{"dataset": "synthesized solo parts of chorales (CocoChorales)", "input": "waveform_16khz", "num_classes": 13, "kernel_size": 5, "wave_channels": 64, "wave_strides": [5, 2, 2, 2, 2, 2], "widths": [96, 144, 208], "loss": "cross_entropy", "beta1": 0.95, "eps": 1e-06, "lr_schedule": "wsd_sqrt", "decay_fraction": 0.4, "final_lr_fraction": 0.05, "weight_decay": 0.1}
Rows from block 11, named by matrix and row number. Rows with one number belong to one channel. Each number is 500 + 40 x the weight over its row's rms, rounded and kept within 0 to 999. All counts start at 0. Numbers have three digits each. After the name is the row's rms in percent of the matrix's.
# convs0: first width-5 conv (model.blocks.11.convs.0.weight, 208x208x5), inputs 60-71, a 5 kernel for each
# convs1: second width-5 conv (model.blocks.11.convs.1.weight, 208x208x5, transposed), outputs 60-71, a 5 kernel for each
convs0.129 094:416484441458441517508562544585561533544537524477471500471433400455391438409457486494443490430476512461424536478504501506517528540542535634592516538550424483449439456455449394422414
convs1.129 087:464496496481508431426449463452534484505504545500492489494460475494545509516483522487507450491503498468425478482475493497460490528529424485481535502543615579570612597459434440414381
convs0.130 094:530530507555526571529461501490427397476464419437479443465446491474505494442508515561487560549575553520512474529522506539570522531547548622628564544492478486494447479632579546560569
convs1.130 101:522529494540546503487527487508467471465484427456489482469499442452472496476536509535527543503492485488454540544552535549520495548524487430421387420344526503532546521540517510493477
convs0.131 090:388435447407412521504497519527515478463500494493499467519497471496467530484448482426424465486451487465467501484497527502483483491533460612564580555539463514503483484443500473472475
convs1.131 086:407411434409403475495468474513449420464416386552532553528555476494489493487425468436471460418496457478469573494483537524451456448463437462460450443474491574541525591525486466449477
convs0.132 108:497487510492528553534528550504567509507511525422482452464450634532509513547431470486490412603541487555503580537556565551540517529514523447522593565617499494489482506371417426463421
convs1.132 087:490474521489515419491426413425488472480489469442454470455462535513465445451470506472533498526454452465475521526484519513502469543495434469461398439442530536538484504420326421417371
convs0.133 101:522504505507516541519507491488525463507496494434505438514472473519513505514501532491445537538526544520497439490492501491446451498497499709718655545479446464455441506616550563525576
convs1.133 090:441474525474423477493449424468455437465495447538475460500521389407426459407486466497498480566507549502489523557518509539488508466503528545541456423353516528558504483611544469511510
convs0.134 100:525484514453466539499565566547583546547538552529529514538528453487473478479502494527523523393456448428482450471428448433542513518501514519581575563586490473488460489419494473472501
convs1.134 090:456500478489508500473436500475578511521566574523546457569541509523525515538512507496505506399491469432445481518474515455528498506451494389374408460495541543500531559417448494494478
convs0.135 102:447490503470477481512497539519496531508512541494515487503546464467492499459513496506496519455494486520513512499468442493552586540547532470509572596567505478506487522514496519527505
convs1.135 095:485494509491507569491478519520544542521502552541489475500471512517443474510539567556563546435430434458464530536491558498513495511535519436463484516477523485491502467474474520490443
convs0.136 108:400475450471388570526526524494489483531474499473488499527494613558548542558432450474457456643567501528595492541530526494504493530496526563565591580563449481475481481563525511546556
convs1.136 104:403394440437435543530536559597393397457428413459469490492450482463509452524474479492502478566570526498548509476480483473468499486519499402416499503510522550509526505566526489496529
convs0.137 087:594566595575581490501496455480464496472501511464485475461446561572521524505548530537487491592587577556513516490569482495507518519503473503505514399317505508481541522489482485439509
convs1.137 082:517457515457488500463490530453414505502472482478529526548473464435471473487457455426446469528499457477415461463477466449442489486457419600546506509514573518567523502517529458443537
convs0.138 103:597524504531548544529505502483480440495458444478478469490541411415468425424593592490514573401451450442405451479461479515581528523525510597541558503490477514520498512567584536545557
convs1.138 081:545517543540606495542485507508431466481478511440514481454475465473497517499528505501530527435456478484397480455428458472572521510539463507459428461475512504561517553510601494513465
convs0.139 098:550516488483519439530537495478574559513529525447455424473516435484467399399562488502511532375388399395383498496494476461526512515490521638609578561580476467465447494470505484454413
convs1.139 094:570549504478545419426485445488519494458484510521490483443430418473517462423558505538480512398473468425414505458509494494498512506536519401486441432508584575588547580506490496482487
convs0.140 109:441492524523512530492519549557506493482538476495488423434390516516493457507456466489515514525516496506545503510505554560515540520576505593598586627587504464459468494510500503530522
convs1.140 110:523493472538566507471537551508465480471466447471472497457416544513511547533539534537541570571529542543544540553508515530483530538535551466484478495508571536550540565486526472497495
convs0.141 103:502468533475504464543520526542481498529487452576557572547590612534562525516433469470458425539545547514515503508505454461523537556509487442455531475500487503500462488437453449414419
convs1.141 084:454485488501496500424495452429447502501463505487524472512481556522487474489440456489482441527518479445499510494466471512483507510472517473532473426389556524533548555436424399445378
convs0.142 089:600529537510525507494562510547466513494488484467442466495473428453499497436598540556479545482462478504460407459463421365609544542493579590626542486539470474477494471460511488494474
convs1.142 101:507533461468489495506502487519536516536523532511528514491488470546575530516557511505484546476473513523463434405471450474566521521503531482482470469467541542562597591524534510501521
convs0.143 090:469481467496472529502574499481576550560519536511504467539537530534540527544446480455492495530505493564525526515498528481417504486502398566496546523462501488493475490530534530549496
convs1.143 082:426477517507503464464478515510513472468493532476487462510451407441473461462514489499491518470529482527509521555533469512418497463485493466483477491446525529483526514528482524502471
convs0.144 091:534519473504499559512533530490541536508511527427465437476478480486480484421501506515495506521489495490503530490508463509472489468481510651612613481476519503468452457555552554584559
convs1.144 078:571495486553447451407516469492482444445486478426418436413428440423493450429499534530533515504485498490498482533521482506455487533489514478471422391388510489475535535562539479530509
convs0.145 102:488529519504511475456471481485462472492528526561547524511529492467476497478550483489485460410464427472380475516526491496559549537556504512524560512539492514498516472436447419472411
convs1.145 097:487505477471445531498473506517483521459552531576524495524541602560588577595502445495496451426437468440439424465473445424512506520545487487400423513515515547546589536438470468410425
convs0.146 104:529498487470524532502545521523491500534524494518501491485471493502509516474496493475455513508509528529511452456442473489539528512509480703680631583574494399453446408458513471498517
convs1.146 101:577561542561562458480480466482462532511461475531559532521517503519531504507524497510509489533573510537577504535572553534494523471472478534523458481459527539513567534589588552468494
convs0.147 087:467460437483504543508519521592455435496433429467495456494518433449493481477523478472456480507501487431443606538496502539472523532469459559604607584635480473463459430486540542524542
convs1.147 087:468411489455441492516500454471457521474468452547508526529478384422491392440493568514488467467446439401451574535548552525459420463466456398393468489525533565500509511520485519499487
convs0.148 102:571595587592571472500482460461491496506503515591570535560622489515515532518577558570609562482483512490456457439512455447562553534602551458517502467449544504499492510497459481514431
convs1.148 104:486438464458438478461473488456517543542569577531548522498571559531528570557516471435499455469477510446461436470456441408470527475473438472453447456456507504509504525485528475467443
convs0.149 086:463509467457444473530523584543582561544530486484452460501478443415523446490459472504506449456479474442489559545506493526466437494482448601593571544584440456435427396392400425433440
convs1.149 080:494430479516464430442524518529510471470457425583567537516552489493457478508443403482451390451394502542471524518513527484394422465411437459457443537555534569544583550452438482517536
convs0.150 089:495491515486544567569519484504466483481513486490470467468463604573541524537532445536494532543537524520522417486450416429538534513504538573617576546450482453461491476534524534530569
convs1.150 096:494534486496550428444429441492438438487470441490491463451484537451509464455485501508498510599551496499542460457449474464579555513493517563491425415415486526519513516556517490559575