config = dict(
    model='sound classifier',
    dataset='synthesized solo parts of chorales (CocoChorales)',
    num_classes=13,
    wave_strides=[5, 2, 2, 2, 2, 2],
    label_smoothing=0.05,
    optimizer='adamw',
    max_steps=7100,
    epochs=93.1,
    lr_schedule='wsd_sqrt',
    decay_fraction=0.4,
    weight_decay=0.1,
)
Rows from block 8 of a small sound classifier, named by matrix and row number. Rows with one number belong to one channel. Each number is 500 + 40 x the weight over its row's rms, rounded and kept within 0 to 999. All counts start at 0. Numbers have three digits each.
After each channel's rows are labels from the 100 clips, of 14848, where the channel reaches its highest value: "peak on" is the class under the peak; "responds to" is what is common among them. Only what is clearly more common there than usual is listed. The data: synthesized solo parts of chorales (CocoChorales).
# convs0: first width-5 conv (model.blocks.8.convs.0.weight, 144x144x5, each kernel summed), inputs 0-71
# convs1: second width-5 conv (model.blocks.8.convs.1.weight, 144x144x5, transposed, each kernel summed), outputs 0-71

convs0.114:492509436563470527491473650452507443486482490454511493511436465424492537515520540503485452505472455526478448476485443522492510451491531488449546483587501533552519562481451538533546507520509463461474493542445483588458
convs1.114:560573407521537501519499501480445459467431462468522503479490439446546520493501506497426492494458471437534464427507441516508447517493428498502577482509479483516559521532495544509526531515515410490534479498458480566402
peak on: C#5
responds to: horn; note C#5; note A#4; note B4

convs0.92:493502513488541530505467513456517430463479493478541513443515583422496479517456514555496475478509444462507476509478550537471508460520555498501491484455438504525506396486496456470522502471505584489468558468546488491442
convs1.92:519468486510521510510503464462554436444439430435554478453450551468509483525462496541466520474531458440491474523495563523420470494546540474455510491480460491502528436571485485455457476474520551463461472508511535479487
peak on: F4
responds to: trombone; note F4; note E4; note D#4

convs0.73:483449559464517424481540460469582519480455514502513468440538639527475509508430522509490507552556553570490469513432508543497517440531505513547501568457434429457476430452489514482486527406472556478537603482479532488480
convs1.73:478494542492489434428526429471579501531516518491523459501520544505437510466478554537454471538519514550519525515456474553503434473540522511466485538492483444441535420542523424509555458404451507475563554525570494536451
peak on: B4
responds to: oboe; note B4; note C#5; note A#4

convs0.89:491390417492534538482507441467493463470516528540537513569518430450550457520460514541530510505482465444553453499528533469520517428487538527526457507463532433456536513486552446493513507462546526508518553484507476446500
convs1.89:512427456532499527438518466533564501462487486529489464540536430414452459570468497531479524516436501472526426534481537494487489447528501458515396508541525428498452485549511419469502506432562514445519526537539525490468
peak on: E4
responds to: trombone; note E4; note G#4

convs0.112:506401531485531508492446424487494481497514439510488472545503437498521446575473504516504543552495435550545494490470559482472524413562516394448494512478571478475480452468536497488485474511536543473488497497539433517537
convs1.112:558408535481499517436497443541482488527507464476496453541479382495450486546511554536503532468501487444481423580465511481445509475564498448455476505542553444540470457553481504476452502472557568484507456560508463501502
peak on: E4
responds to: trombone; clarinet; note E4; note F4

convs0.32:532481514516595543535438599465511489481482484475504528456467431518552462547473532564481471519521450502472449464481502501487503421575536475451513534513445552555463491462464470529488458529509515465496491571526458522482
convs1.32:506580451501475517482499504451501415502467375467492507426550446488508557494440524524431477497502397486526380506507490482501433539535473514501495494500458415498564479598413540478521469495533511520519506529511500505412
peak on: A4
responds to: horn; note A4; trombone; note B4

convs0.40:493517480451514502470444486468512490476496455516427550498495432494508497523432471525419473492459435497498535458461554491474489497537474483412517488490487473455441449434491515437453506496531463479458518522510442526523
convs1.40:553523459466492509513527477490482475495470407481496538510453483504565481506468494509507525475580455471456452563493530484401438573518541501450517481529547466507471487540470535418483510501542560493504508578534491495478
peak on: C#4; E4
responds to: trombone; note C#4; note F4; note E4

convs0.69:531578514451464453465545462591468535594546504463438539485491565501491558478540422511521513457472503463475543488479554499488440570455491487443525531428475444498475506494453525443495508476445490502515475480506460480523
convs1.69:588561571393483505516489483533449473528486473459554551440465505458503484553521513473478525438482488442461538460500592571435479558448501506454500507476451465462502534511466463418506515476412526493443480443533452535518
peak on: B3; A3
responds to: bassoon; note B3; note A3; note G#3

convs0.6:506509484447508535491489508475487502508550453532588480525579487508476495503473567445554470435524487529494406455596449547572522464491536454577481467548516452476544585461570454516519554484463532554497523497472511482492
convs1.6:493526494436449563477481523541428537501525468481529524501544429402466534496515529445490516468478444534505443391537480535551524452478463397506502476498454461505467544416455454487519560497536500465487504485458437504462
peak on: D#5
responds to: violin; note D#5; note C#5; note F5

convs0.104:478453576482523510513462487495519510534464419463486475446508426524520506484483545438478519490621520603440495478499468575501537490543541451473538563529466503464475470475535520512501554565480533547543515526495509520491
convs1.104:464547525425457527506407474483526521530526427424478452483568464529487501484454597521439512456543507515539489476508474561465501435543486415473476506476445502463479503498523482521511521488459511493519527540521444578448
peak on: B4
responds to: oboe; note B4; note C#5; note A#4

convs0.83:489527476427498485477500470460525516503573480567576456525552536484450496438454528416517484504486484488440408459594486504593489476458546483544462486484535463497607526461596428551460520425483544488514522469490470451514
convs1.83:469436455440514549456544527487473542500555483538516500565565494426432500471476516465544474507441478521455441427549477496527516479561507465512386524469506427531495536467470425535489525423546477445497550514482494449528
peak on: D#5
responds to: violin; note D#5; note C#5; note F5

convs0.16:459435579516459482549474547487536522501440558497506479503493477558439522482525509490513563536509548484533480541463473424463533520530446508530502543485516414432393432502493506501467507468520543577515502519545557510498
convs1.16:459549490531492473473459496474496470501531631472429454489456477499461493428513564504465473552563531540595478500506426458461519523542469487530496520509490488459501473482561508528486509512513482466516547537548517553444
peak on: B4
responds to: oboe; note B4

convs0.11:500613476489509467494470548515480534470539529477524556497493433562507463452482481491499486545432491501446629520543505473570388553542538652485481477431434580575510523504499470513530486493460500440496500515489488499520
convs1.11:490573509498460479509462557459503492465473529445522555429502449476542520487474495491468478480432527439488517500511508549483461450502499580462510474475457486503506543521448574473534537441418505469548567456494459539448
peak on: F5
responds to: flute; note F5; note D#5; note G5

convs0.78:499541465508478503459507497525493498493518522497384542558513419499524495508500474422518515594477504442540589536456476482502492482455437544513465472548580539495518515507487525473522553528542488414489536507489500499530
convs1.78:530511512508478544489552499553477504457465517531463475575471419485509430554504450461459518542385500467493499563471494435479453530491480560461535449541579505554516493540521526433582525518533499441519535467495492549480
peak on: G4
responds to: clarinet; note G4

convs0.127:463533571516531467494475521521481510486555472463424559495466467619571495510521480499509512550520447539549627540503490451491494543523534599466488498470451575569467522549485574510525518608501471438533499510480488513558
convs1.127:436525567482495513499432530487493485503463507449434513480489432543567458514493490507464494517483454475588564529501514473476517422524514521416520480509450569562468502540508546478530524504497506444510507516531455535448
peak on: F5; G5
responds to: flute; note F5; note D#5; note G5

convs0.84:459443567473507451497417431469533528506546425525523472490533496554432480430451530487499485424550467555410449446559492504537492459509570447529466532418463449507519496457549455560445513467454548535532500501499516420549
convs1.84:470459535425541514433474545483473550542591443483507529505567474515428577477451561517553455484522445574485443458552438476523494469577548441476410512450466460562484509475504492565501496446466532503498512531501498475482
peak on: C#5
responds to: oboe; note C#5; note B4; note C5

convs0.4:538518500463496544493507553519495444536476475457464448458484614435450517541489526548488485516467479484427497484450539509454492460509503402433548535503479468509488401449468429472481472468477522499484501527541468509464
convs1.4:528516514493520511434505506519472438514417466483547476559436558441468498530493399527477513482471451402471490520497531481409436551500517481403508481496529490549569412525436470449501472466499512502445453464480474498519
peak on: G#4
responds to: note G#4; saxophone; horn

convs0.5:539582479450490432468542449575471530586520461468426539480501532526469515464531416491484512469439501474468561504485510471491481596464482498396519525427443473479458513455436506461481511483454504504505467478498463456521
convs1.5:579549596440463476505492523500456486545480495469548605454487500487525486543540509491474542438487543425455558454504551577489473489437501558484478492481464475469494531524474485478495550471423565507478460463503466534514
peak on: B3
responds to: bassoon; note B3; note A#3; note G#3

convs0.88:472505540479493503464475571499531510479490486456469464456458505526475499468462525531533444448495513566416447501461448464490481434562513484432511574490489550617532464488498518575492426481469547521525532488485505486513
convs1.88:458505506516526497504452505502514476510514435441506460479533440507457558453481555558434457519494477546485465464449487473474489531576517482449489529492470473523524439569499540536539446458455521497547510460494416527488
peak on: B4
responds to: oboe; note B4; note A#4; note C#5

convs0.53:480480476528446524525508518449470481514502442551523508481509451427503517501502570398457489549595436497535499486502467552449528531451452471504492453571570498395494571489501556475502557582487471504498475548468491531511
convs1.53:523539538434452526507491514527459475485465477460509456511493420488489473510483550448415527536537462484533470459520465529489509522461393504529498444556479503455464518445540517428555541534494496486456489507481463594456
peak on: D#4
responds to: viola; note D#4; note F4; note E4

convs0.106:477442454522474547537449510518453470492547483508470484503557546477519511536474539440557526497576463490506478520520428517496516584433465455516476473533558504462549527532588500483533538551494461529449475502469555444520
convs1.106:471521532440514564506479521486395498500491447501440455514435361488442454478514527500467545492499465507571475448539474443462504499489439441507518451544546509520477506417524498436485493519492480423497473504436477574462
peak on: F4
responds to: viola; note F4; note E4; note D#4

convs0.132:471481473533512458506496432509464469534479492495537476538467535495522485499567496495494433465524476497465522458500506547484557495477456473507495468508537621445485492585473534573462472541468494457535513480422524468512
convs1.132:514485494517532559532444467479465459476466472471469429505479477558500448484506541514456439531468475478558518516483482578543495432450443431504509456513509578443481474478512549520504446509434463410505449480439524518476
peak on: A3
responds to: tuba; note A3; note A#3; note G3

convs0.33:508571457494479471481497598504512504469531490483424553472463422520548478465458455488478455550445460454469597530429507493519446537493475616448503476473452568520444506510430551489482579553510469440500502523482470501524
convs1.33:497584504513456503541473567517477491475443533459486577450457493524577485506513495486465492510496476499520550523497512510432414535474513638469557438520472525518487570546498602428561551516472465478532491523484460556456
peak on: F5
responds to: flute; note F5; note D#5; note G5

convs0.99:493474505433490502504474470452488516497569448525560471521568498509441510447461566456549493455528474497426426433595494542571519494470549452581470508492521476491561535465613419533496516455441560538493489475481494424493
convs1.99:491444497416469553437492536529472540517563467508515484544569444412408516479488491474514521500460464523490435437570486499544542455535533417500431487471498463537498525451495444516462557437496512450462517480447450487532
peak on: D#5
responds to: violin; note D#5; note C#5

convs0.76:463492464507533455490489412517486478485486444525549484555487538514517451458564467517477428503487485474477510493497490552520538473484445499504499467512546594437499479577469577541506437499448486443506541460464511520514
convs1.76:524541422524570544516437436486479437496439503503498445536515467566544464507531499499489438483459498494507526495482446573537546421467469458508535453468528527478480468503524542530542458523464447454514473468453525502512
peak on: A3
responds to: tuba; note A3; note A#3; note G#3

convs0.86:487456436430488489469523475434507513487526491566598485504510444497457485478444461461552493462454521497425401465586455528565477507470564519533465474492513465487549542448587464520455495439504533550462534447491492449526
convs1.86:492421440497502531490537521484507551517525500507504536556586513418455517504482476510523501521460508512513445491546521466518572466528506498534427564438496456522508523436480469517515520409560504486552565494512475428522
peak on: D#5
responds to: violin; note D#5; note C#5; note F5

convs0.120:444480476514441534532492615447522476443461486487478458474479591395478497495431527461475468470541461475461463501468470515472519521517493506511510445527476510540504498475495478529521481523454466509482486512419547474468
convs1.120:451559462491494517530443515474448445449491483489521470448487602453476514466448478516459514511516440526505450410481479500462448588465531444487519451542470472500524494518496517471540501554488506493495489483433468527488
peak on: F4; D#4
responds to: viola; note F4; note D#4; note D4

convs0.39:468515535518484547527484604480525482488500484486467483500481594480436508497414537505528509491479451512439480467469469487518494480525534481484506519523495547623545467489494452548529474475495497529498508473467472517453
convs1.39:457529458518532529491457502460489470454502461487507459501513542453444494420464474535487459494460464481484470492503470496474485559520554479474522473479528488532580438591506509506527457488453484448469510428428463466509
peak on: G#4
responds to: horn; note G#4; note A4; note A#4

convs0.60:475516516524482555519479616516524474495496462492462487512465505474502465510470545532486446505466483478435460512473479499519469473515534502518508531508517546609562466472521478547502439516505517512484513499482531509420
convs1.60:453537431497549527486448540491476488484461486495506466509481478467444543446463475548493460514469469467497452471484468438492434586533520515448517452487517499527581454572486524504509449512465477486487473430463489469497
peak on: G#4; A4
responds to: horn; note G#4; note A4; note A#4

convs0.90:462451516539429515507471476498458466471541456576391521535546499473530528563507500477568571556489456517561508511529470470519474529454461416491453413506622510503483550506503526490557483586541467496520446487467502508489
convs1.90:522496583482505536528511492572440500480503459519476456583517388498453435536506489435524518485437446479570459507495412423432523566504427447484476474557592499530461486500510510459530520584512450473511509521432443497486
peak on: G4
responds to: clarinet; note G4; note F4; note G#4

convs0.13:487460479444500462514505490454525606503534468568528455484502472505445463431451509410466464460473517516413429522544456439582454537464517529523422502449521456472524516469543437566484503438466510539499556447495505432558
convs1.13:502470466456502528483516510499470554521545505541467502527537510460447571417463515467538446489503517532421437466541479427530461499555499511544443574439462481466510520459453449574512461450443431520508561524468533425518
peak on: D5
responds to: violin; note D5; note D#5; note C#5

convs0.36:435581483500487488469499543489500520427529494473436543497478615540483502467451420465534488487450432469451594511459492504471504559481504574458522478463499533565506541523413523475517561527479473411486488496436500501476
convs1.36:483506505486476499539494521498500484436459517453554518493494597513514487506475446473480482472514451440498546525477502532484452544475558552441524457500499516537498540503484548434545525483421489445479500444493431496493
peak on: F5
responds to: flute; note F5; note D#5; note E5

convs0.31:475442499505517523496533485462562520498476495566458452510521469491506513499468528456518496605479506521465502533438429469501488433495467536513474546563587438467553425493537551535540485472543519454538585524500521480479
convs1.31:508506531522520489434567489530519511464490497587440441569482442481503456476441516489460486567456513514464451523458455449495448537523466511488464523525584463546569457520532512515589483504570499447587529524524499511465
peak on: G3
responds to: cello; note G3; note A3; note A#3

convs0.101:543509506519503510471492466556456477540539489526443513561514522457526496586532464514554591525490423452640525495525562491480487455500513435481456479506633504503499567516513502476542499550569488504494484516547462495494
convs1.101:564425491517473518469497458565462490520505459493535364573514428476469424514524479465482502468445492486530442542500459478486508523524457396455446494539579435537495455550510531487538481513541503422524498504470441567456
peak on: G4
responds to: clarinet; note G4; note F4

convs0.56:496503477497503478599547527501490535563453518541474464488524522469488514437475565469458476493596561464504419531457515526556489588502458532589428525536527474447510408542544505489520482550485519566507510483558610487455
convs1.56:498533449467456573490487530457509476500433517519466422495487450483471474430478549484455454558534524526579437495473499494440436487450469497531475453542524524474520449504530487486535443548475480432502483481502539541458
peak on: F4
responds to: viola; note D#4; note F4; note E4

convs0.126:506518504517534530580533483513455490541507474525439481532459558487548507496526477498516472476573498527624549493499552452510503629491531496521502476506523555490525528580530524516536463637470479552503476506520582503504
convs1.126:484511488482438590530412540457462517468486496491460455501472502543495461475509500482480438526495512529593471491517488452490425476428455432493476448553499527454485492514529553480549410560455452435478464464490488558411
peak on: D#4
responds to: viola; note D#4; note F4

convs0.137:485562514523515481539473476511446535491515459493411565476482462530574501479428482477506487496554470482566609523477511449531481626457497556483454420483482580550485522552468547478534494621496437491518480477490540481513
convs1.137:509570482466459549512438569473454477443440497510427484503462455540534454490452508453469477516502475471564519532493509447467439501461476532508487445542537522509474521512521574440564501534471465444479489462478512571473
peak on: D#4
responds to: viola; note D#4; note F4

convs0.85:482501471540500564488499573513473472474576468486448507495446486580495496495464460514600517529510430487483537477534443480504439526496564526468526446501507531621535583486507466552499504559492520485530513474450504503523
convs1.85:432547542462494556537462564514403487420530471421480501487512468502486490425461492517478459467403436452545508483548434462463506458475460469466497446492469517504518524555495549509505494488471454448451512416453462546471
peak on: A4; G#4
responds to: horn; note G#4; note A4; note A#4

convs0.139:463464521458528528442485419492493508521602473538555475554582493486457515501509543483548526446472459540515387425627491498543506478495573441549481495527532468513556574470542433544492529465499530538495482479475478469503
convs1.139:505487516458455568441524528551410524477554446474486502542570432439436512522481477459523535447415453510534477440549457502507565418513515403495442506486498496584468547458442465508506530468555464447467511504445423544515
peak on: D#5
responds to: violin; note D#5; note C#5; note F#5

convs0.37:448462567499527436489435449472518556489521395477460481479457478579488460449427475488490473440506468538421495478501468443482480484507575466459456509376481454491458480472550511512451462514463509535531478477486528429598
convs1.37:469492533406546480501450520469499530567552447496474548475522506530500564414446554534520422471540503542444522502523471449502468520584577508521434530442438504553488537506462480547505509473441532549542501552514481520516
peak on: C5
responds to: oboe; note C5; note C#5; note B4

convs0.71:483464481471431539550444482508445474501457464526505470480535573457501492496498603438467514501624494501435466521466484563492548563462473451524478483575540474446484430522543493499512563537470499524509494482528556494486
convs1.71:508495473410414570517494500529447466510448472514498424506507470479462472472450579466440522525510482486516445491472495520449474508479448428549490463563532510490492499471549493431539531527482511451486462524485491570458
peak on: F4; D#4
responds to: viola; note F4; note D#4; note E4

convs0.22:515447584510589522541500469491550496497512514513435479486537498562490524500502513558511488478522561628554481539477573464503467454628581461542499569481483467494473392495490511541533445467527514514550511514582544520488
convs1.22:464455525512502516430437485473543475490495511469483472486539458473436501515521601527462475486552514537542486523492470530464465407567476422447488474524501417487487422530526464502526477487514549500509516525595444544409
peak on: B4
responds to: oboe; note B4; note A#4; note C5

convs0.46:475418567499511463498562484523642543505451524529518450487516474516470524487454496452452471580512575543466476516459507514537462448533511550574494563518486450488515422524477565542506480409518528491526641503521529473494
convs1.46:476524515527492443451514473469541490512476535520453436542478470515509483486480548529433451569481498515478471533460502503491413457561496488493460552464517454469572453528515478522596427459490521475603565511547522506420
peak on: G3
responds to: oboe; cello; note B4; note G3

convs0.100:490468420487485500515551490486527532475501529557461493560521483479521499499484469421499514606458510484568463541512443419529462474480492532561431507537600437482589497497572530519515499464522475458541565474485531455494
convs1.100:508424423538482552448571504517519487469498517559482422582516449448464467467450449435485503512439497516493455533484467435528413525542447510520458489511588479525516485532510449499605466508565441454561576511483550479488
peak on: G3
responds to: cello; note G3; note A3; note G#3

convs0.138:460463446548480549471404551475457526531540445524404476543505453509479466537476468421516534536528400484498493486475470483494449559485454431441450441570570479462485496514528538491470496540519489526525505533487491447518
convs1.138:502494550426530510501485523581393519503496433515424493596510405494481500476473485515474501519498461462506467499529470440452468619511464447496522428560563497515468543483508514509476550529544520493466472519450442543529
peak on: G4
responds to: clarinet; note G4; note F4; note G#4

convs0.141:509500465501509525526475495491478497440408541482555492481478395475547499550476463611524530481477510475555520547486528481454522499543513553483512472478459492464484451513518461456497471495547506556427450479592488483504
convs1.141:527469427574521510500518441455573471424443540464524536463457491507556513543516470575515531438536518508578503549485534438453528466552493515505508513520489494492448488579556479485486457516568543518500451545583566476467
peak on: E4; F4
responds to: trombone; note E4; note F4; note D4

convs0.67:527496464479497486496596501458545524489519530572592508502524464507479511452446522407473442526425501461446457544546447527545445483490549586587478518491474468515539539505558450507487548427481555507508602484478535488493
convs1.67:479496446476501515482524526489577495485463519532481478505493492427434488442477479472483438560474522538488415454518511483567445464525478517513483495451491442484559484492494439517567482450466469456552579487533544455443
peak on: G3; F3
responds to: cello; note G3; note F3; note A3

convs0.45:509491595493529564482508520526570499546481477469480477453484506505565533532481529505467522497506456579504479487479569549503465469547566484429491565571482473485518512483426484456531524494486552513529563565551454538526
convs1.45:496565499457490499475480439486524456507471445476512477459533485467509535559500556518441474418535454521548419537485475498481410435496460426489523488527435389448514480543472412465543465497525480479494481507562500492401
peak on: B4
responds to: oboe; note B4; note C#5; note A#4

convs0.93:473459505470521443493558477466620544495441489574511460508514472539477512476444523449500449548506536538428467542499466534530464441533522604550486539480496411502559517487545530496529536425512542474560612501475576480473
convs1.93:442512490520537472443522511434563515498504500560485481519501482473481477443464517489426387584464502516482490482471451514554431445521537518509480515457503458481560434566459461575565447446472500469564577506549518477457
peak on: G3
responds to: cello; note G3; note A3; note A#3

convs0.79:489516511513434537528519546531478466489453507520534531515507447434527475538485550428450474517605514525544464481517499568542565582484459451524516484552499514400500496508504504479535555550493523529510488533490554521462
convs1.79:451544468515473535564483508462470476444494473450479470457541491497531497455495533464420535525577509492582427460515484546484487480458439431553476457534449511429467499473536555468505523511510477476503489511453493551436
peak on: D#4; F4
responds to: viola; note D#4; note F4; note E4

convs0.24:500534566462485440482556461554543481575485506461437481486510652467433553474522483490478524480489531502457511451486536521487503547485510459470536572450461448477487506512453527464517501426463518545548476498519474479493
convs1.24:537521561419457465488512446528469463532514449424543478467486581491450450529532470489460509470522469488473510420457544534452425521447516447444500510463502462476524434506488457423526481497444522465493481426520465545484
peak on: C#4
responds to: bassoon; note C#4; saxophone

convs0.43:509412453524534514469510443483517488449456486555481471549505408441527460606481491561506498589476478450521491535477528494478478433524491488514490522504541484472526443494482513461505476493568511446466546494518473513519
convs1.43:538412466533508510465542438536533504514446483512520444539489409482499496578491504521468546521473469446440446621490505444472491500549510496474460499519578458550490444547504500461508498486574546478556522541556510500479
peak on: F4; E4
responds to: trombone; note F4; note E4; note G4

convs0.55:500510484474470518496528532465516420415448559491564506433520552404509494524482512494471505513531510488499514543490511556476551511504477555493535465515399478451470503463463505450514557481484517499458522536508478549457
convs1.55:490529501504480483556503512450517419443426492443528523432475579443558478473475525462441518474604466486516445493484512540473474539496482460549532489535426480453462490515495501465505552528534485538479496541546529535453
peak on: F5
responds to: trumpet; note F5; saxophone; note G5

convs0.77:493562445521529546447502462502449499455503475454483580503483402511596498539482462524565498497465446487581561522478550481490492521485512546482496486504473522541494574480488547493501522560520506452489489497503451505446
convs1.77:504526500559460532516497548501482510423479446502525526534504405488515473605485481520442537449443438446565512568489536494476553408449526545459528436558504508512498546535490523432514535491547524501492508481532459536472
peak on: F5
responds to: flute; note F5; note D#5; note G5

convs0.95:504458486493483524539428500479451508538471457539381517540524481435472481525487548484501538528521498482489465482460468480486478539493446454474448485563634462455474435520562498517509507575504487526475463513508531471525
convs1.95:567466462426480598515476532583422498502485491563433391540502413516449494480503506453506527499507503513556445520500464474475463582531430443495493436589599492528506527475499500469495476538538475471511469517453470539510
peak on: G4
responds to: clarinet; note G4; note F4

convs0.116:486464484520557517504472425498498386487491494473583498465499456458532472488528524560506447482511485434484531477482552547498570414504500497518501498492473568471472449540479516521485542506483550464481527474483501506498
convs1.116:563457465537542493517495470443502414465397463444537496437490469521540460543531505538440500479507470390524514504486507619536512425492506480475531447476449524453451464552522511478488509472517533459482459544477540473480
peak on: A3
responds to: tuba; note A3; note A#3; note G#3

convs0.12:515547480571506495511521510533456530492577483471486589483482449547561510527509505517570531517492438491631616511535486495513484544470524615480485470490489557534502603532507553488541554612510495430531485466463482516521
convs1.12:481545499541466514503458576532436525453493487509443526571506459513561454518476454467526524492412452449576540535523493469498514479452456555451499429547557554562459543543501564477521536544523454445474504474452460565465
peak on: F5; D#5
responds to: flute; note D#5; note F5; note G5